A small image classifier, trained from scratch.
Model: 10.5M parameters, 24-pixel images, width 320.
Training: muon at rate 0.027, 13700 steps, batches of 128, held-out accuracy 50%.
Data: trained on photos of plants and fungi (iNaturalist), 90422 training examples, 19.4 epochs.
Rows from block 5, named by matrix and row number. Rows with one number belong to one attention dimension. Each number is 128 + 32 x the weight over the matrix's rms, rounded and kept within 0 to 255. All counts start at 0.
# q: attention query (model.blocks.5.attn.q.weight, 320x320), inputs 107-213
# k: attention key (model.blocks.5.attn.k.weight, 320x320), inputs 107-213
q.172 [105 126 153 131 157 111  83 161 148  69 140 174  96 123 163 147 115 105 122  72 100  85 102 172 142 174 149 130 155 130 165  88  83 127  99 129 178  98 173 107 130 175 129 104  35 145 116 114 207 102 150  86 123 169 122 139 130 184  89  91 144 128 123  85 177 141  28  91 158 121 129 152 120 130 142 125 128 141 139 130 152 142 113 131 183 186  98  36 129 144 171 105 116 117 124  95 141  95 159  79 150  74 108 154  47  73 118]
k.172 [126 147 104 126 173 140 156 159  97 130 113 162 115  89 132 164 158 160  83 122  99 101 137  87 108 158 112 136 138 131  80  83 120 137  96  84 153  92 112 172 161 155  77  70 111 114  96 104  57 168 131  96 234 178  90 120 165 119  89  72 187  89 139  91  85  70  78 119  53 119 151 103 133 110 156 174 133 175 186 182 159 106 125 153  89  97 151  37  97 141 135  57  50 128 108 143  86 161 137 126 165 120  88 114  92 106 130]
q.173 [155 171  87 129  91 101 114 149  98 139  86 138 117  70 135 154 132 169 189 150  88 103 175 117 146  91 102 138 152  97 166 111  99 100 162 106 171 118  69 111 123 150 150 177 154 155 152 117 157 139 161 159  97  69 154  96 142 181 119 132 133 108 120 135  87 118 145 138 136  92 142 155 123 102 139 103 120 125 102 169 126 105 133  91 135 129  85 186  65 111 107 107 151 193 193 100 148 156 106 115 133 101 186 150 144  82 150]
k.173 [ 97 114 131 124 130 115 106 128 106 162  97 134  94 155 124 106 150 126 151 175  90 170 153 115 127 171 152 113 139 125 128 152  99 137 119 119 100 151 164 124 126 106  98 158 117 153 114  97 110 140 153  86  89 132 134 122 143 147  91 146  90  76 174 180 110 138 144 103 134 171  90  74  88 164 130 159 161  83 103  30 123 122 128 179 147 143 155  99 120 122 159 122 129 110 186 151 135 109 138  90 103  99 123 114 139 156 113]
q.174 [ 98 175 121 122 165 105 132  81 143 150  93 182 143  43 187  25 126  68 114 125 102 188 132  95  22  77 117 201 209 106 130 181 120 161 127  70 126 108 163  90 112 119 106 123  44 110 109 201 165 111 209 119 157  58  89 100 158 179 164  94 124  65  89 113 119 193  96  94 112 111 123 125  92  97 163 102 102 181 124 173  94 138 154 145 115 120 204 156 197 151  41 117 153 146 179 103 120  91  78 117 140 255 175 148 132 101 107]
k.174 [102 179 130 181 206 111 117  83 124  81 142 104 122  88 116 151  96 119 171 117 103  93 148 132 138 158  96 114 138 147  84 142 120  99 113 141 112 100 192 154 157 105  73 102 176 122 151 141 145  33 109  79 137 139 147 132 166 120  65 121 123  87 101 123 159 154  81 152 238 161 183 141 132 137 168 204 100 171 142  70 181 150 114 164  79 131 114 139 114 114 162 158 148 122 102  79 101 167 117 239 180 110  71 136 115 132 125]
q.175 [145 101 100 160 124 111 107  94  39 118 142 161  95 110 136 136  87 198  62 119 111 194 159 180 176 135 124 119 132 133 130 125 177 166  88 118 149 112 128  63 145 130 114  38 100 142 120 146 151 202 143  78  40 132  97 136 140 185 126 126 163 143 161 123  93  90  69  75  93  96 172 126 152 174 175 117 125 170 121 106 171 115 139 148 101 143 119 136 146 116  80 134 137 142 124 169 101 142 134 125 203 161 145 169  87  77  83]
k.175 [111  76 105 190 129 181 101 128  36 112 140 101 136 113 108  90 130 166 141 181 157  96  56 101 156 113  97 113 159 144 126 169 129  70 109  77 141 166 125 164 121 114 107 102 156 113  84  96 123 113 164 155 125 163 161  60 140  95 126  70  56 130 133 155 144  83 135  92 139  86 160 112 117 165 116  93 176 128 141  72 105 181 158 135 144 174 122 176 136 123 189 193 171 141  97 149  97 100 150 213 142 119 103 125  81 131 183]
q.176 [105 125 173 134 189  65 111 118 147 148 110 161  85 156  70 192  62 127  83 144 130 123 123 150  46 142 170  94  62 108 141  96  80 122  79 157 137 153 143 146 108 119 130  72 112 129 132 161 183 122 145 137 161  71 122 114 124 170 155  90 139 109  98 156 111 106  75 109 147 143 139  97 174  88 154 129  94 127  94 130 131 141 137 118 133 114 134 139 129 125 138 127 180 209 111  95 130 128  48 147 152  94 102 160 116 120 104]
k.176 [117 146  66 107 137  97 162 151 131 128  74  88 119 141  99 129 122 136 176 187 172 145 147 105  98 113 106 105 143 156 140  73  60  80 142 143  78 162 115 111 122 100 159 159 122 144 185  76  74 111  82 167 142 142 134 144 165 110  48 104  93 211 156 117  74  93  96 103  96  92 154 116 113 148 171 127 182 182 105 119 215 146 130 155 107 137 120 172  80 103 111 138 115 132 134 128 184 169  78 163 161 137 175 122 156  90 118]
q.177 [ 89 101  81  72 145 204 128 154 165 109  99 114 113 107 172  77 144 116 136  95  97  99 135 158  91 136  74 111 195 124 140 115 130 176 160 116 165  97 156 115 139 177 128 136  80 110 137 186 107  79 156 104 125 123 153 142 137 160 152 136 164 150 176  77 114 136  78 168 135 123 138 226 114 158 154  88 164 139 145 134  62 128 157 147 160 168 172 157  97 132 206 132 112 113 117 112 139  84 122 171 182 146 130 113 157  93 144]
k.177 [102 154  89  96 166 151 128 146  92 131 191 232 102 203  99 142  94 169 200  64  75 129 112 102 191  73 142 118 107  98  68 150 144 109 155 106 131  80 127 171 148 116 101 107 132 119 125 117 108 156 198  47 134 111  94  85  82 153 103 154 113 122  92 157 149 124 123 133 150 187 122 106 104 145 119 150 134  59 145 153 137 146 128  57 110 111  84  81 174 143  89 142 165 104 160 178 126 124 124  86 123 100 126 109 126 143 132]
q.178 [110 122  81 229  72 119 111  77 153 120 122 204 122  95  76 124  75 105 168  74 163 160 134 125 118  87 184 142  93 136 120 115 168 177  93 126 137 109 175 162  89 134  95  81 117 130  75  91 133  65 173  54 119 120  96 120 125 120 136 101 161 118 114 115  84  99  77 140  70 137  62 113 211 135 134 107 106 121  94 146 116 145 145 141 109 115 135 146 150 151 114 174 126 136 137  98 104 116 170 140 101 154 104 209 126 155 108]
k.178 [ 86 162 105 160 136 152 129  89  75  96 128 135 167 111  68 127 193 108 114 135 135 124 123 210  83 136 116 152 130 125 158 140 145 102 125 162 131 160 150 102 185 120  83 159 146 134 133 129 149 120  94 143 116 168 186  89 165 112 101 133  62  98 129 119 179 136 143 105 103 132 178 146 108 104 229  40 124 197 129 124  95 188 139 148 169 181 115  46 125 144 154  99 199 161 133 150  89  95  75 224 136 180 153 115  67 153 103]
q.179 [112 105 157 146 170  75  72  73 178  94  82 141 103 107  79 146 143 173 108 189 170 114 132 136 184 162 155 130 127 143 120 189 144 121 131 111 145 109 141 105 209 144 104  94 161 150 142 119 146 138 105 118  55  81  67  80 122 120 182 118 115 112 161 140 107 164 153 135  79 107 155 135 107 127  68 132 115 133 153 121 102 106 134  96 172 134 116 112  80 130 121 135 172 141 109 136 108 114 112 105  71 119 124 124 164 157 168]
k.179 [129 138  81 132  92 132 154 134 130  93 130 159 152  96 149 159  97 131 103 102 104 115  98  99 132 124 100 135 130  66 181 144  91  83 101  62 128 210 198 124 100  75 130 172 151 110 157 119 105 184 109 178 141 143 156  67 119 123 151 129 124 174 105  75  66 170 126 114 117  92 116 145  96 134 167  60  92 132 120 161 150 160 154 150 168  81 106 218  59 128 114  79 142 124 137  96 168 123 108 162 169 158 121 124 142 122 187]
q.180 [ 69 147 102 133 146 164 116 123 145 103 130 149 163  54 245 128 111 119  74  98  91 123 112  77  98  91 158 166 119 102  80 157 122  97 155 117 149 125 110 165 143  98 116 144 152  88 109 122  95 128 152 113 154  88 103 145  90 141 158 158 146 166 113  73 134 160 154 122 136 104  94 105 105 173  85 138 173  75  97  95 194 148 132 128  55 166 166  90  86 150 137  85 135 188 205 118 137 145 111  70 174  89  71 126 153 103 109]
k.180 [145  93 134 146 132 130 124 115 125 137 125 116 114 117 156  94 126 112 125  95  85 168 116 114  69 168 120 159 187 142 118 131 171 183 180 122 158 139  97 140 148 130  92 115 124 146 147 116 108 186 117  68 124 177 120 118 167  98 134  89 171  61 164 133 143 129 158 121  99 150 146 184 115  92 165 120 126 166 163 123 132  95 113 184 155  85 141  83 142 157 167  48 121 104 114 122 102 127 145 166  53 166  94 172  69 116 138]
q.181 [110 143 110 178 182 171 122 139 121 141 109 168 134 145 124  71  97  75  99 174 130 170 161  90 126 155  91 155  93 137 145 168 164 159 158 114 151 117 166 140  85 136 117 115 113 142  67 114  80 155 138 128 119 125 115 126 120 130 128 100  84 114 131 152 149 150  89 152 124 143 122 115 108 108 107 145 121  92 152 113 179  85 132 131 151  98 113 135 119 146 161 100  89 185 159 119 119 135 135 131 156 171 164 122 151 144  93]
k.181 [121 123 101 126 136 109 172 151 115  91 146 151 123 115 153 177  61 129 139 161 142  74 147 160 155 133 120  91 105  98 108 136  96 130 114 133 130  99 147  88 131 119 161 143 121  70 139 133 130 121 109 150 109 120 129 165  95 159 154 141 108  69 109 135 118 150  94 130 158  98 117  87 117 156  76 150 130 137 160 100 158  65 149 107 124  98 176 131 106 136 174 148 101 174  90 153 129 131 110 104 165 103 153  92  82 109  90]
q.182 [103  84  74 139 156 180 121 147 146 190 120 126 129 134 113 158 143  96  99 161 180 145  40 131 104 124 186  96 126 187 125 137 132 152 148 136 103 137 144 166 128 132 135 135 192 113 129  98 178  59  90 193 160 120 139 111 133 148 108 145 155 164 141  89 100  99 106  92 133 158 153  98 121 133  98 145 149 158 148  80 135  93 151  68 158 148 110  77 137 145 106  54  97 109  88 109 118 164 122 120 181 143  88 130  66 173  62]
k.182 [ 88 158  97 115 140 137 110  99 105 131 113 164 130  98 162 120  87 150 161  88  85  69 175 107  78  97 149 103 136 132 162  72  92 127  95  98 115 113 141 132 105 143 137 121  87 121 134 127 115 156 129 119 146 175 139 169 101 170  84 157 146 125 156 121 137 126 147 111 135  69 118 131 154  91  86 173 151 141 198 168 164 117 156 116 145 103 197 184 117 196 105  73  83 177 150 142  94 166 121  84 175  96 171 175  63 134 197]
q.183 [116  73 137 149 150  73  90 118 142 127 122 107 118 157 158  54 139 107 152  97 142 158 107 128 134 118 144 113 152  53 103 112  98 152 125 111 154 108 134  95 190 159 106 112  97 122 206 169 127 162 192  92 132 127  95 173 130 132 148 120 202 139 110 153 156 112  81 129 113  86 184 169 147  97 178  97  99 111 138 175 127 116 182 131 104 143 169  86 130 123 158 170 139 101 144 115 144  79 122 145 128 154  75 123 174 147 130]
k.183 [145  82 154 121 128 143 163 185 130  86 107  88 161 170 162 115  96 176 117 128 126 155  94 152 145 160  83 159  68 161  85 135 136 146 141 102 153 150 112  91  94  61 143 149 105  78 151  59 161  94 154 100  62 144 111 130 115 127 152 165 166  75 180 131 135  99 106 150 174 189 183 160  96 130 174 110 124 168 164 130 138 157 146 141 110 130 120 172  66 134 156 100  89 102 104 145 135 153 159 186 125  96 111  95 112 113 179]
q.184 [153 179 151  43 159 151 239 171 138 120 100 121 157 173 101 182 118 110  80  96 130  73 172 139 138  99 153  53 119  65 119 148  99 164 107 112  92 181 102 102 143  64 178 140 154 112 131 123 194 192  95 129 168  51 108  65 175  90 134 169  89 160 115 127 110 143 156 124 202 133 155 126 115 151 155 138 127 149 128  39 183 133 172 134 166 115 103  98 136 118 115 101 103 190 131 159 108 139  93 169 152 138 100 144 147 101  84]
k.184 [176 134  96 165 101 161  85 125 130  91 131 159 124 162  71 124 163 140 132 102 175 154 110  84  97 185 129  82  94 181 167 119 139  98 149 115 172 115  54 113 100  94 141 153  88 130 162 146 128 151 143  92 125 151  71 157  56 134  97 118 124 151 114  83 129 136 101 112  91 126 100 209  45  95  96 101 203 111 172  58 147 156  95 133 178 101 171 148 118 113 105 158 122 120 118  99 166 128  96 128 141 103 110  70 176 113 113]
q.185 [ 73 157 124 130  76 136 119  95 103 146 148 113 139 131 180 135  93 156 110  97 121  87 151 161 133  91 140 140 108 101 170  61 113 149  89 134  69 140 176 120 112  68 186 144  85 136 159 157 125 125 115 137 131 155 134 207  89 112  48  95 103 149 124 187 138 103 103 126 181 170 126  92 118 153 145 139  87  63 129 112 154  85 188 182  96  87  69 171 126 126 126 107 135 161 199 151 132  85  74 123 125 171 186 120 141  87 137]
k.185 [ 92  51 142 184  84  88 138 171  98 134 153 135 160 155 116 126 110 101 119 180 159 171 153  91  85 179 150  85 131 178 169 149 127 130 158 194 158 132  50 125 124 144 176  95 143 147 198 145 103 133 130 133 138 104 154 162 109 118 159 184 162  88 104 151 181 159 140  79 114 166 104  42  91 160 140 175 110 104 111 112 131  75  78  49 110 137  54 120 117 143 133 155 112 118 180  86 104 119 139  98 110 127  53  90 130 118  80]
q.186 [137 124 133  96 147 151 132 121  97 124 168 136 142 100 117 173 104 123  89 111 117 120 178 157 158  99 147  95 111 170 139  99 142 128  85 113 100 137  85  85 150 106 133 118 174  90 126 121  61 104  87 143 216  95 175 106 120  68 148  94  71 145 175 155  98 128 131 121 140 122 122 106  98 170  65  76 189 157 121 132 119 137 158 154 133 112 148 123 135 140 105 145 115 155 109 122  82 128 172 110 117 126 178 117 127 150 123]
k.186 [166 138  60 179 153 121  71 173  79 100 109 189 101 108 137  98 177 100 156  96 111 120 158 103 144 147 161  92 149 147 169  97 107 109 153 133 108 153 112 145  94 131 149 118 148 145 125 147 165 191 119 106 152 161 187 109 110 151 121  75 122 166  95 136 130 136 102 165 112 124 132 134  57 141  79  86 168 135 163 161 126 119 136  99 139 122 107 103 192 142 119 156 169  60 193 153 151  83  90 119 139 190 166 127 141 116  89]