From a checkpoint of a small image classifier: muon at rate 0.027, batches of 128.
Rows from block 3, named by matrix and row number. Rows with one number belong to one neuron. Each number is 128 + 32 x the weight over its row's rms, rounded and kept within 0 to 255. All counts start at 0. Numbers have three digits each. After the name is the row's rms in percent of the matrix's.
# fc1: MLP up (model.blocks.3.mlp.fc1.weight, 1280x320), inputs 256-319
# fc2: MLP down (model.blocks.3.mlp.fc2.weight, 320x1280, transposed), outputs 256-319
fc1.218 163:096135112170123096144133150161158096113151141179038195143138127168112163166124114068105127154135153110055084160152124149134138188009126181074129118103151132125137109125097122146103109172126140
fc2.218 167:112137159129130130096153077144122117177151125151068175025127155108160084099164163123101155122149079134156146135132075139085164136122097082108144114100122116128087135072086164142126078081095119
fc1.219 132:117120129060095132119114162125164089132103128141102127099144112080146149109143133051111095112094153162121131132077135088113077072195153118132120160074151115106159105132139081096095121167072109
fc2.219 123:092075112177172073186199119126103144170186146089134116164173088189123140131080124149152150084148115128119148079136103177157171168069149114117133137175115196135138102105150125100136083160174099
fc1.220 140:107168141078097114167118114114078133171144108072098130108113101145147179164073077103175122150090112155119130113147109137150120090107162134158148196125128166175091115122148115061135090173179097
fc2.220 147:164109144158075109123152112126154125081129128142108156084079128089184095150132159087125108116167080088148182139152153159144117092135196140076165113085084138113156132178185142107138195136091083
fc1.221 136:102069152103128128134131078149154089151132077103208147107152130096080130124157091165085182136147158117150107173163095130122155127106127164192076050069112145140100149151089148161077114149093216
fc2.221 138:157164131107127106111126148089076105055090157113045128117106165144168163160175183145163047106097088102128121059118133107100070131175079183087125140166161155123120138094158099112136162094153122
fc1.222 020:077125108151154150102142126114145117120144138113076078151148113123172146157114114090123145158104137145112169138160083157169126122111131139166133168102165131148147104131148137195131143098146163
fc2.222 019:126095144100126098074138104124139145097126105148027123170133116107157158144075136134136150142148090117159146147080113112150120090094163195198070161151106162190141208103151105149146104087135107
fc1.223 047:134147141135109101114139148130055137080109169114192087145150136144122103082175135093116126143102099125091111144146104141154130142144094117146124164105194138173156137088173102165145092143142134
fc2.223 043:116096134143109161166148129116123082196137104106084041130115125125089157160072069207092195163101143180100099141082168143137157135180137079160151125169135125165139065137182078138120149093159122
fc1.224 083:137094110145111074131059086076120094158117112146116143105104104171123190112090083115209153171128097171182153127099159194167111117165109063088117183153156141126131154134127105123134019121123166
fc2.224 083:113127077156154161158163134139110098129093171091174102132173163147153129141185083141073049047180155150149083120123148205129136077181117086132112126107114163145120117118192158137127176090166090
fc1.225 099:149073140087117203153153072099109189124099123176104121103102132138108141095160077083076077184191153145192145100083096147152121068150169095087137169119127124134121134085105142178115124137157109
fc2.225 101:096144124092081096116175148085157083171140110155142154100203111119126132077138090131163146128120138156116123096188151109052133113169167120146106140116092084194138100177159126117114115108123153
fc1.226 012:146125125139112156184131128148087126170150185162119139195114134069153108116167143107185133087133145129157137117160113151108160173150148197202202165152166137104141076177095109109123151101170134
fc2.226 011:162120143115134087085116118112123073071159106111099170093154135163073142143106115141167198150179151082133081088070125131123083077123125104140110112174166183190157149134142119146112166155122160
fc1.227 049:140110092129082105102128124150129122116140123129164113169150125152126155114145158137147105153129117139140121137097105175100131103110199095153141114120171130138118163143189111130101123100115112
fc2.227 049:099125199097066119131127129111137082136105150176174154110131125113081110124133070096084142139160155095171143158115089140063032111129166119112108123128163110098115160124028128169169085110126152
fc1.228 036:097126133130160107113113134170152112161134178110123138117121129108123186096085135137073160122123150154153156081173127127191147117162114153144145125124135121161149165147101116139103115080157106
fc2.228 034:076095133063083063056157114171129098175131103085132125130107154135100175144102096146131132161177037108082137137095127129191151120079106148150060196179120106132139197138123135096119105077156114
fc1.229 079:141130172145136110158150163116065154115068093037138085186079143116174109122113116132088141095146096129168135087188153131104072096139115199113093169169138093084073141175140086162194075113125113
fc2.229 075:098110102118127081094163066120182123145125164143167152105127115095166186096179158137155159111134123130123089132149094096086167162134111132083142122086127129143113127153072124089149156121033132
fc1.230 034:105156166128130137157130082069095092160106126125153172143160058067123135128141115098097149127124128153103152096173161167132143094070088105106167213132077101126100085134161111105122130118096116
fc2.230 033:144097092176114089120134140126147133149153124138085079170096086159168118093169166156169121131126141125101196164091155150141172137208089087165136165141148114138139102131159102177133088091164164
fc1.231 072:062085088127139109162204111170070143131095153178100096129091133115100153094174062128057121100133072108155094076120139156183160121109177092134108078143178071110113151082131102116119105165147144
fc2.231 071:138106141119120137126102142131176093117116144150146185153165123114138127089088148205134086059114118142120113115134102117122152133079163177152105087125165157144203103169126064129087146151075168
fc1.232 102:115060096160116168131196127124124098141094071190128121156156076124166122160122182125152100124140148149136089142136131106123119082152127199127110067161143164108132147097119165118084128168122147
fc2.232 103:136124101191158141128106169176152108159117073143154135141150142158159125151107105143126144117143151121138155108128072123149146162130086123154051201098155146196166052110142130147113139127150122
fc1.233 103:130118099152123127137112077118108103089112071125148130194134119179141132088115129077161077134094130123108106164140101191061086150084125116101111111113101114120138090115126133159111195167097170
fc2.233 103:134090074191137132142137162096141122162101140101142083131146123106096132057117112165174105147126139136153171186090165190143080175115083117134148143116116135156106056124137116117144187116144169
fc1.234 073:200090199058178136108090156117072180173190222154098147093093135090093112215112126120088134127110092200115131145107089073114133096150138151122134175151134153133171146129128114123119092103153175
fc2.234 071:108164111120102076131098176075063061072094157080098103186140198149114123112111148179146169125180188130089098124116163094100163087167172108079138079140110162110119119106128148164197183089100063
fc1.235 059:128083132072128144140104111112062155077158159127085113170151058136150120102109158156144153150111161136125097120121161070144131122148138118132151095149192111061102078133119127094134110084160144
fc2.235 051:114180135112138175219086139101166101205133106061102124089105101138103127122144147112151078104112149134110144151112118161157121125182192169167093162163180156149144124110145176133131150155121169
fc1.236 107:156152109138130103151067154071146124144127165077137162194172153225161134177111094102134106131093088205132190167216112107114202151154158143157139121148172150145158165103104143112157148043159152
fc2.236 111:177123162130131139135084143027125106119177121135110135157145129109157172083156178130139157096070175093096105134149093082131162054123185098107177131145115139086116127163111112128107089092147103
fc1.237 135:143171120108070131073179096104106149195130123161131113177101147125142171144040091126144126131071121136061099137123176177127173104181137112074103094055092137123204100142104113071100105108087138
fc2.237 123:111120180127165146178091129087074114062139117079112133069109091106112113085169128136120171132147158120172126137144093130065150181060102205139105141159129144139093144070151133150096167148144181
fc1.238 075:131103101164180078121084173129120137062135143125166101096120179091160163096133111129141160141111095103120091112138197104081186171087103144153118130070118098047157142108155143158060087057144106
fc2.238 063:182087127145136163145134151152070147165094136120061077142139119108187149099183025136126170167196092166107133105129182132091147194119122123156146107124107116123108106112167140133130147063117132
fc1.239 095:123110147124092114164098158129091144150110094068097123155118107171134106147113116109147144093141165126095093116152136114103133166103091105050154179147101145115140183154121101165155082126165183
fc2.239 098:089152152162155148070125125131159116121089104101177129082123126095161053148183148114112120174153116132138091166147149151114144115141109142116104078124134147159167101134124096162152157128154109
fc1.240 134:098138109118115139139121149133167128103115172186099103164108085084149156098171115086119128142129149143143063152099093138136140089160128086102156177129152154143129094097127113109148187118071171
fc2.240 126:103132091122140165114146139157083117111114074077144084116188133153110069088085110180145124166143087144147112094151126130076115133158088126219107107127118135116187155160159152147105101126158147
fc1.241 134:173105129152060170168103121097149156168101121102109089162139173124120096118165187107173107091148103118166126143155169170106107199115103154130117150101178110153103087115141102116164125152098072
fc2.241 120:131147161095120182160097079119128119134077159171164100126089127144098138139124114125101121159063116149104110113122125075127113039083067190142182139123152111074107129068120147107164129131092134
fc1.242 067:140108134091103161077140170130115075108080137086125146175124080164131113134174149089208178094092151155147170135107136192107185118145153181146170174112151141188091157126123102124078177118112122
fc2.242 067:182137178150119133174152081130132151147108136160136162100053113131132152122141135095114172113118142110181115190135088137144123131092140141121139117152119130144167159075107071216158140098150101
fc1.243 109:172180055150164074132119093136082158106172148097154144089126105073119109177142181182160161116096111154114137162132155115205067143178156178174094150140150092151076143154109089142070157145184101
fc2.243 113:116106139069119047143151175148151118117087116122139172107135102176090118140086105108146115094098109112126089157120155045200127143121134129195110117135131092155120111136137136132092164133105158
fc1.244 055:111152123114112112092166152088163173060133116163124139173133128178155122207174177154137154153144126138069153134130151056074170125141145110101124075117129091125124113143106157162132095151143166
fc2.244 052:110098112145116151148159101106136129183132125121171115134150100154172079117153149183144173123218165117134193147106151112148094108103121098152101127130154094154090072084097128103165172141124092
fc1.245 142:121106060155158134152066094102149129085093064081131187081150123134114088152146097114060147123106088093155112121049115158082161125135105188105142130117158088093135095114055118099143118082121181
fc2.245 126:136139148123149140120194138113135126138170178134161142168120137100123072121094113172175105102166193106108131144148159149156077169108181087125121131148147134137147160163158161120125126154065083
fc1.246 112:122191166119110046106125151141103127135130143100109153131136156110101160118082134179209156089144119159219134093131176144151132086146171154071161177113183134113090122148128098145172109164077054
fc2.246 113:138128066112088222141178114140091119135091127084134153127098112174112115233135110104060079093088133139101139216150116162123089127152135090121117133087208149109109137129191114092144152063117162
fc1.247 027:106113133130172132111155125142121123141118169095157159134171073181118146117150142113131148103117125141101125131115061092170154120160110184156138144126148122151171172133133106114107171153181128
fc2.247 027:091082111094113099123179130131155111098112130134098097175135075063111157163092140164131122118157065123149069141097106085150124083109130186112071182164112108153147188120139079142164145132154125
fc1.248 147:103079103135108170100162117084139169147122123010106136096180031131068147114110124097123104142101096101117096152168146120067126102111114070079122133118128155118195132098162111175107145170108110
fc2.248 131:214155125149170104094152134075131089058124123085131117136083185182166147100145139143143156134090159176088172101074138082144115123117159167133174174113140130167063142127098119085125152029113142
fc1.249 040:177077136098119221118078120121141145171108155137090087079134087181150115106168084100165086147143096125157142111154066112149113143205191109116127097116111103130099137073120157182148101115126154
fc2.249 040:130096165087109093178121173086143106117169156140138160141126112149121116114136147194125116151114144128108157115157171088075166142107102148136077176116056118180159106131143149155138154117134108
fc1.250 026:057132083111144072078096133060158102093109095154145121058107113129158184152114163152100184101122079105172146168140130167134133185127133111141090086157145073133137136091123151067147191145085085
fc2.250 027:096121141102144103142167143156126108172123159149090088110137126177106096053130124092125126131160151190127169112123098117141105157140102129113067148152105138120162079111142128087118110127111132
fc1.251 134:105178112104121122213186175169090134110097120146111048166114098163114160121140080134085137074114159154150123096163043115142104156144191126120068115131141061156099100154148141144115096165121142
fc2.251 137:072125191116107120133148151172191173157139192146178087154162149101179118151083091102139137119015074130177144197126159158062182173084138151099161106121121137171195037144140090157154101102101088
fc1.253 062:125085135151157087117064135098077081170098130082204131105125144169156129131070163201140120177146096088148066138108160123088127164085154117091186134046136146080170128080132048091111179150106095
fc2.253 064:105094081093093163171195136149105074184110152104160160107096122161088151127131155143137114152167145117192148113098126140144104160127123073038121129100083134148106141097104126153158129101159156
fc1.254 142:119202116159110097110186113123132129135183083144155111071164180125102093113107104051104155152129110131168202101177147154114165125088144176144165157145127124112126177166145152067125104096095095
fc2.254 130:132065113074118146178110140106171160143103133126110145149109136144049136178142168181140101086152152171136056141122128133100100128171157069159114125159156199137103115070121092132151118160134114
fc1.255 010:097111093150111127130129136042122176096152194128115061130111140161154186063087148110166149141173111101212122190089150099125161069032123091078133156166176104132146140213173108069113122109144139
fc2.255 009:137201114150151141118081103043177163141084088143184094155079141129152152126191135064135172147108109146162124152120131147161158167107151121142116132184121163146071106099175085063094154102136178
fc1.256 080:106165152109138117127133137097112095196125077179147115162187143103117074160173120104130132119171109103102098090116138114162126149096087057103117148101116162153106134063067098165125101178122109
fc2.256 081:137106149110088106163104071096208089089126157102148184118141125123128184143055155110062189057134127130117130142092090120114127090084104119098178150091164156127136071128092158118164137065101104
fc1.257 173:120065148097092161166128126122082139126149136158114148149125139134113131142110095106096138142093128146077092137156147096087155125193159081152149103094147096179102140073145146141127131152107084
fc2.257 188:117152128125157110170174072172139140162131075103116093150198070119158104152118121154111204114101134110102129097145135148145103124126145177157129089182168137036144106170109105135131157129138147
fc1.258 126:206098091177091200079159149126179114133129144086143147173116123177132186183137119087107078167135184103113174091162155112135156141177136167154134136122098081103153103097085149119151156109115152
fc2.258 122:149208190077074177114093108151123167078103146100128175142125141114173085148146131091114165113119137110156109096177182113099131104152113056083130110120183080085068157094123175116093153131167125
fc1.259 024:151189157135098101074086136118171070164125163157155150148108120127123075098143097162138116149065089131139086166146119119148153122143115130134144063143142143151156163067175117117148151069175181
fc2.259 021:124109060104117161157131098184101120163134094144116132109121184143101100134097152166146089128135152109100141084209110120112122117094125129135122118059095095172059095125100105160196132124138066
fc1.260 172:119091164144141104142202140148140077090087117075127126112124188063164155097141097100110195131132119143075085086167155133160098112156097166183121159129138155119151092105067106118116171104106140
fc2.260 181:127129129119153180109146160125138176078190178166046133145137103122167134116173125145143145096092104070137141116161122173116173130128121100083106057190107136155116035137107146114044135109122125
fc1.261 021:101178159142133093122127149182122104139097132162123102115141130147117088083142128150087126134142142123130150108147115107118159104128140172109079119098161097139193160137106130124060080120136146
fc2.261 018:089130128132154126112129093141115110134134127130161079162128157118052165113122119173137092125091120097142152160121168166155115115137040126126109144124151104127112138108144218113134145129182037
fc1.262 138:162100102125144156126148170103119097114113128138047108187080128178144118079139103162150167108131096094127129131086153131103180204144135204125116109140148141118153133113150064107161200120103122
fc2.262 132:152179114146128165165128123061126099190140158137169100118178162119102088081129173170166124175134124116131140129113097166140147175170120085032115133152134164140172105078123074179113119178159187
fc1.264 128:185173087104132119211083086136134121160134127143151147095097127125140129088135159141140109103169113206129177084100098170063103101179202070146136112077139130103108100092158105112100131121155138
fc2.264 124:106138135106095107033130122144142117140117166086140168142098139133142113168142116116101149140103153045122092168128189139114144134066115168078158119186173156112170098152125088109156095124067110
fc1.265 043:078052141165115151092084103157074173099178132130178164170089062154114157132128178103070113148117111091095158114135110173113086147109158087162054132126164099096100151160064101131148183199120089
fc2.265 042:142125138099168144123087112076127161174157118133173103171194142116135148134072113146153151114102108157107122167156140087092084111106128114099166125130103169151127144151163143147153102048121049
fc1.266 015:134152185146146177089090152088127099131135156144116144149128118104086127057111133112119114071158120143123148148116204125076108142044112172169140143159144086159104158090151155115167151102125115
fc2.266 013:078140133172111112146084077143158073135099122113142161040118167189177119187087186102205197151149104118112095109090137140178100138105211129117135141164139134084091129153073089114148153152120106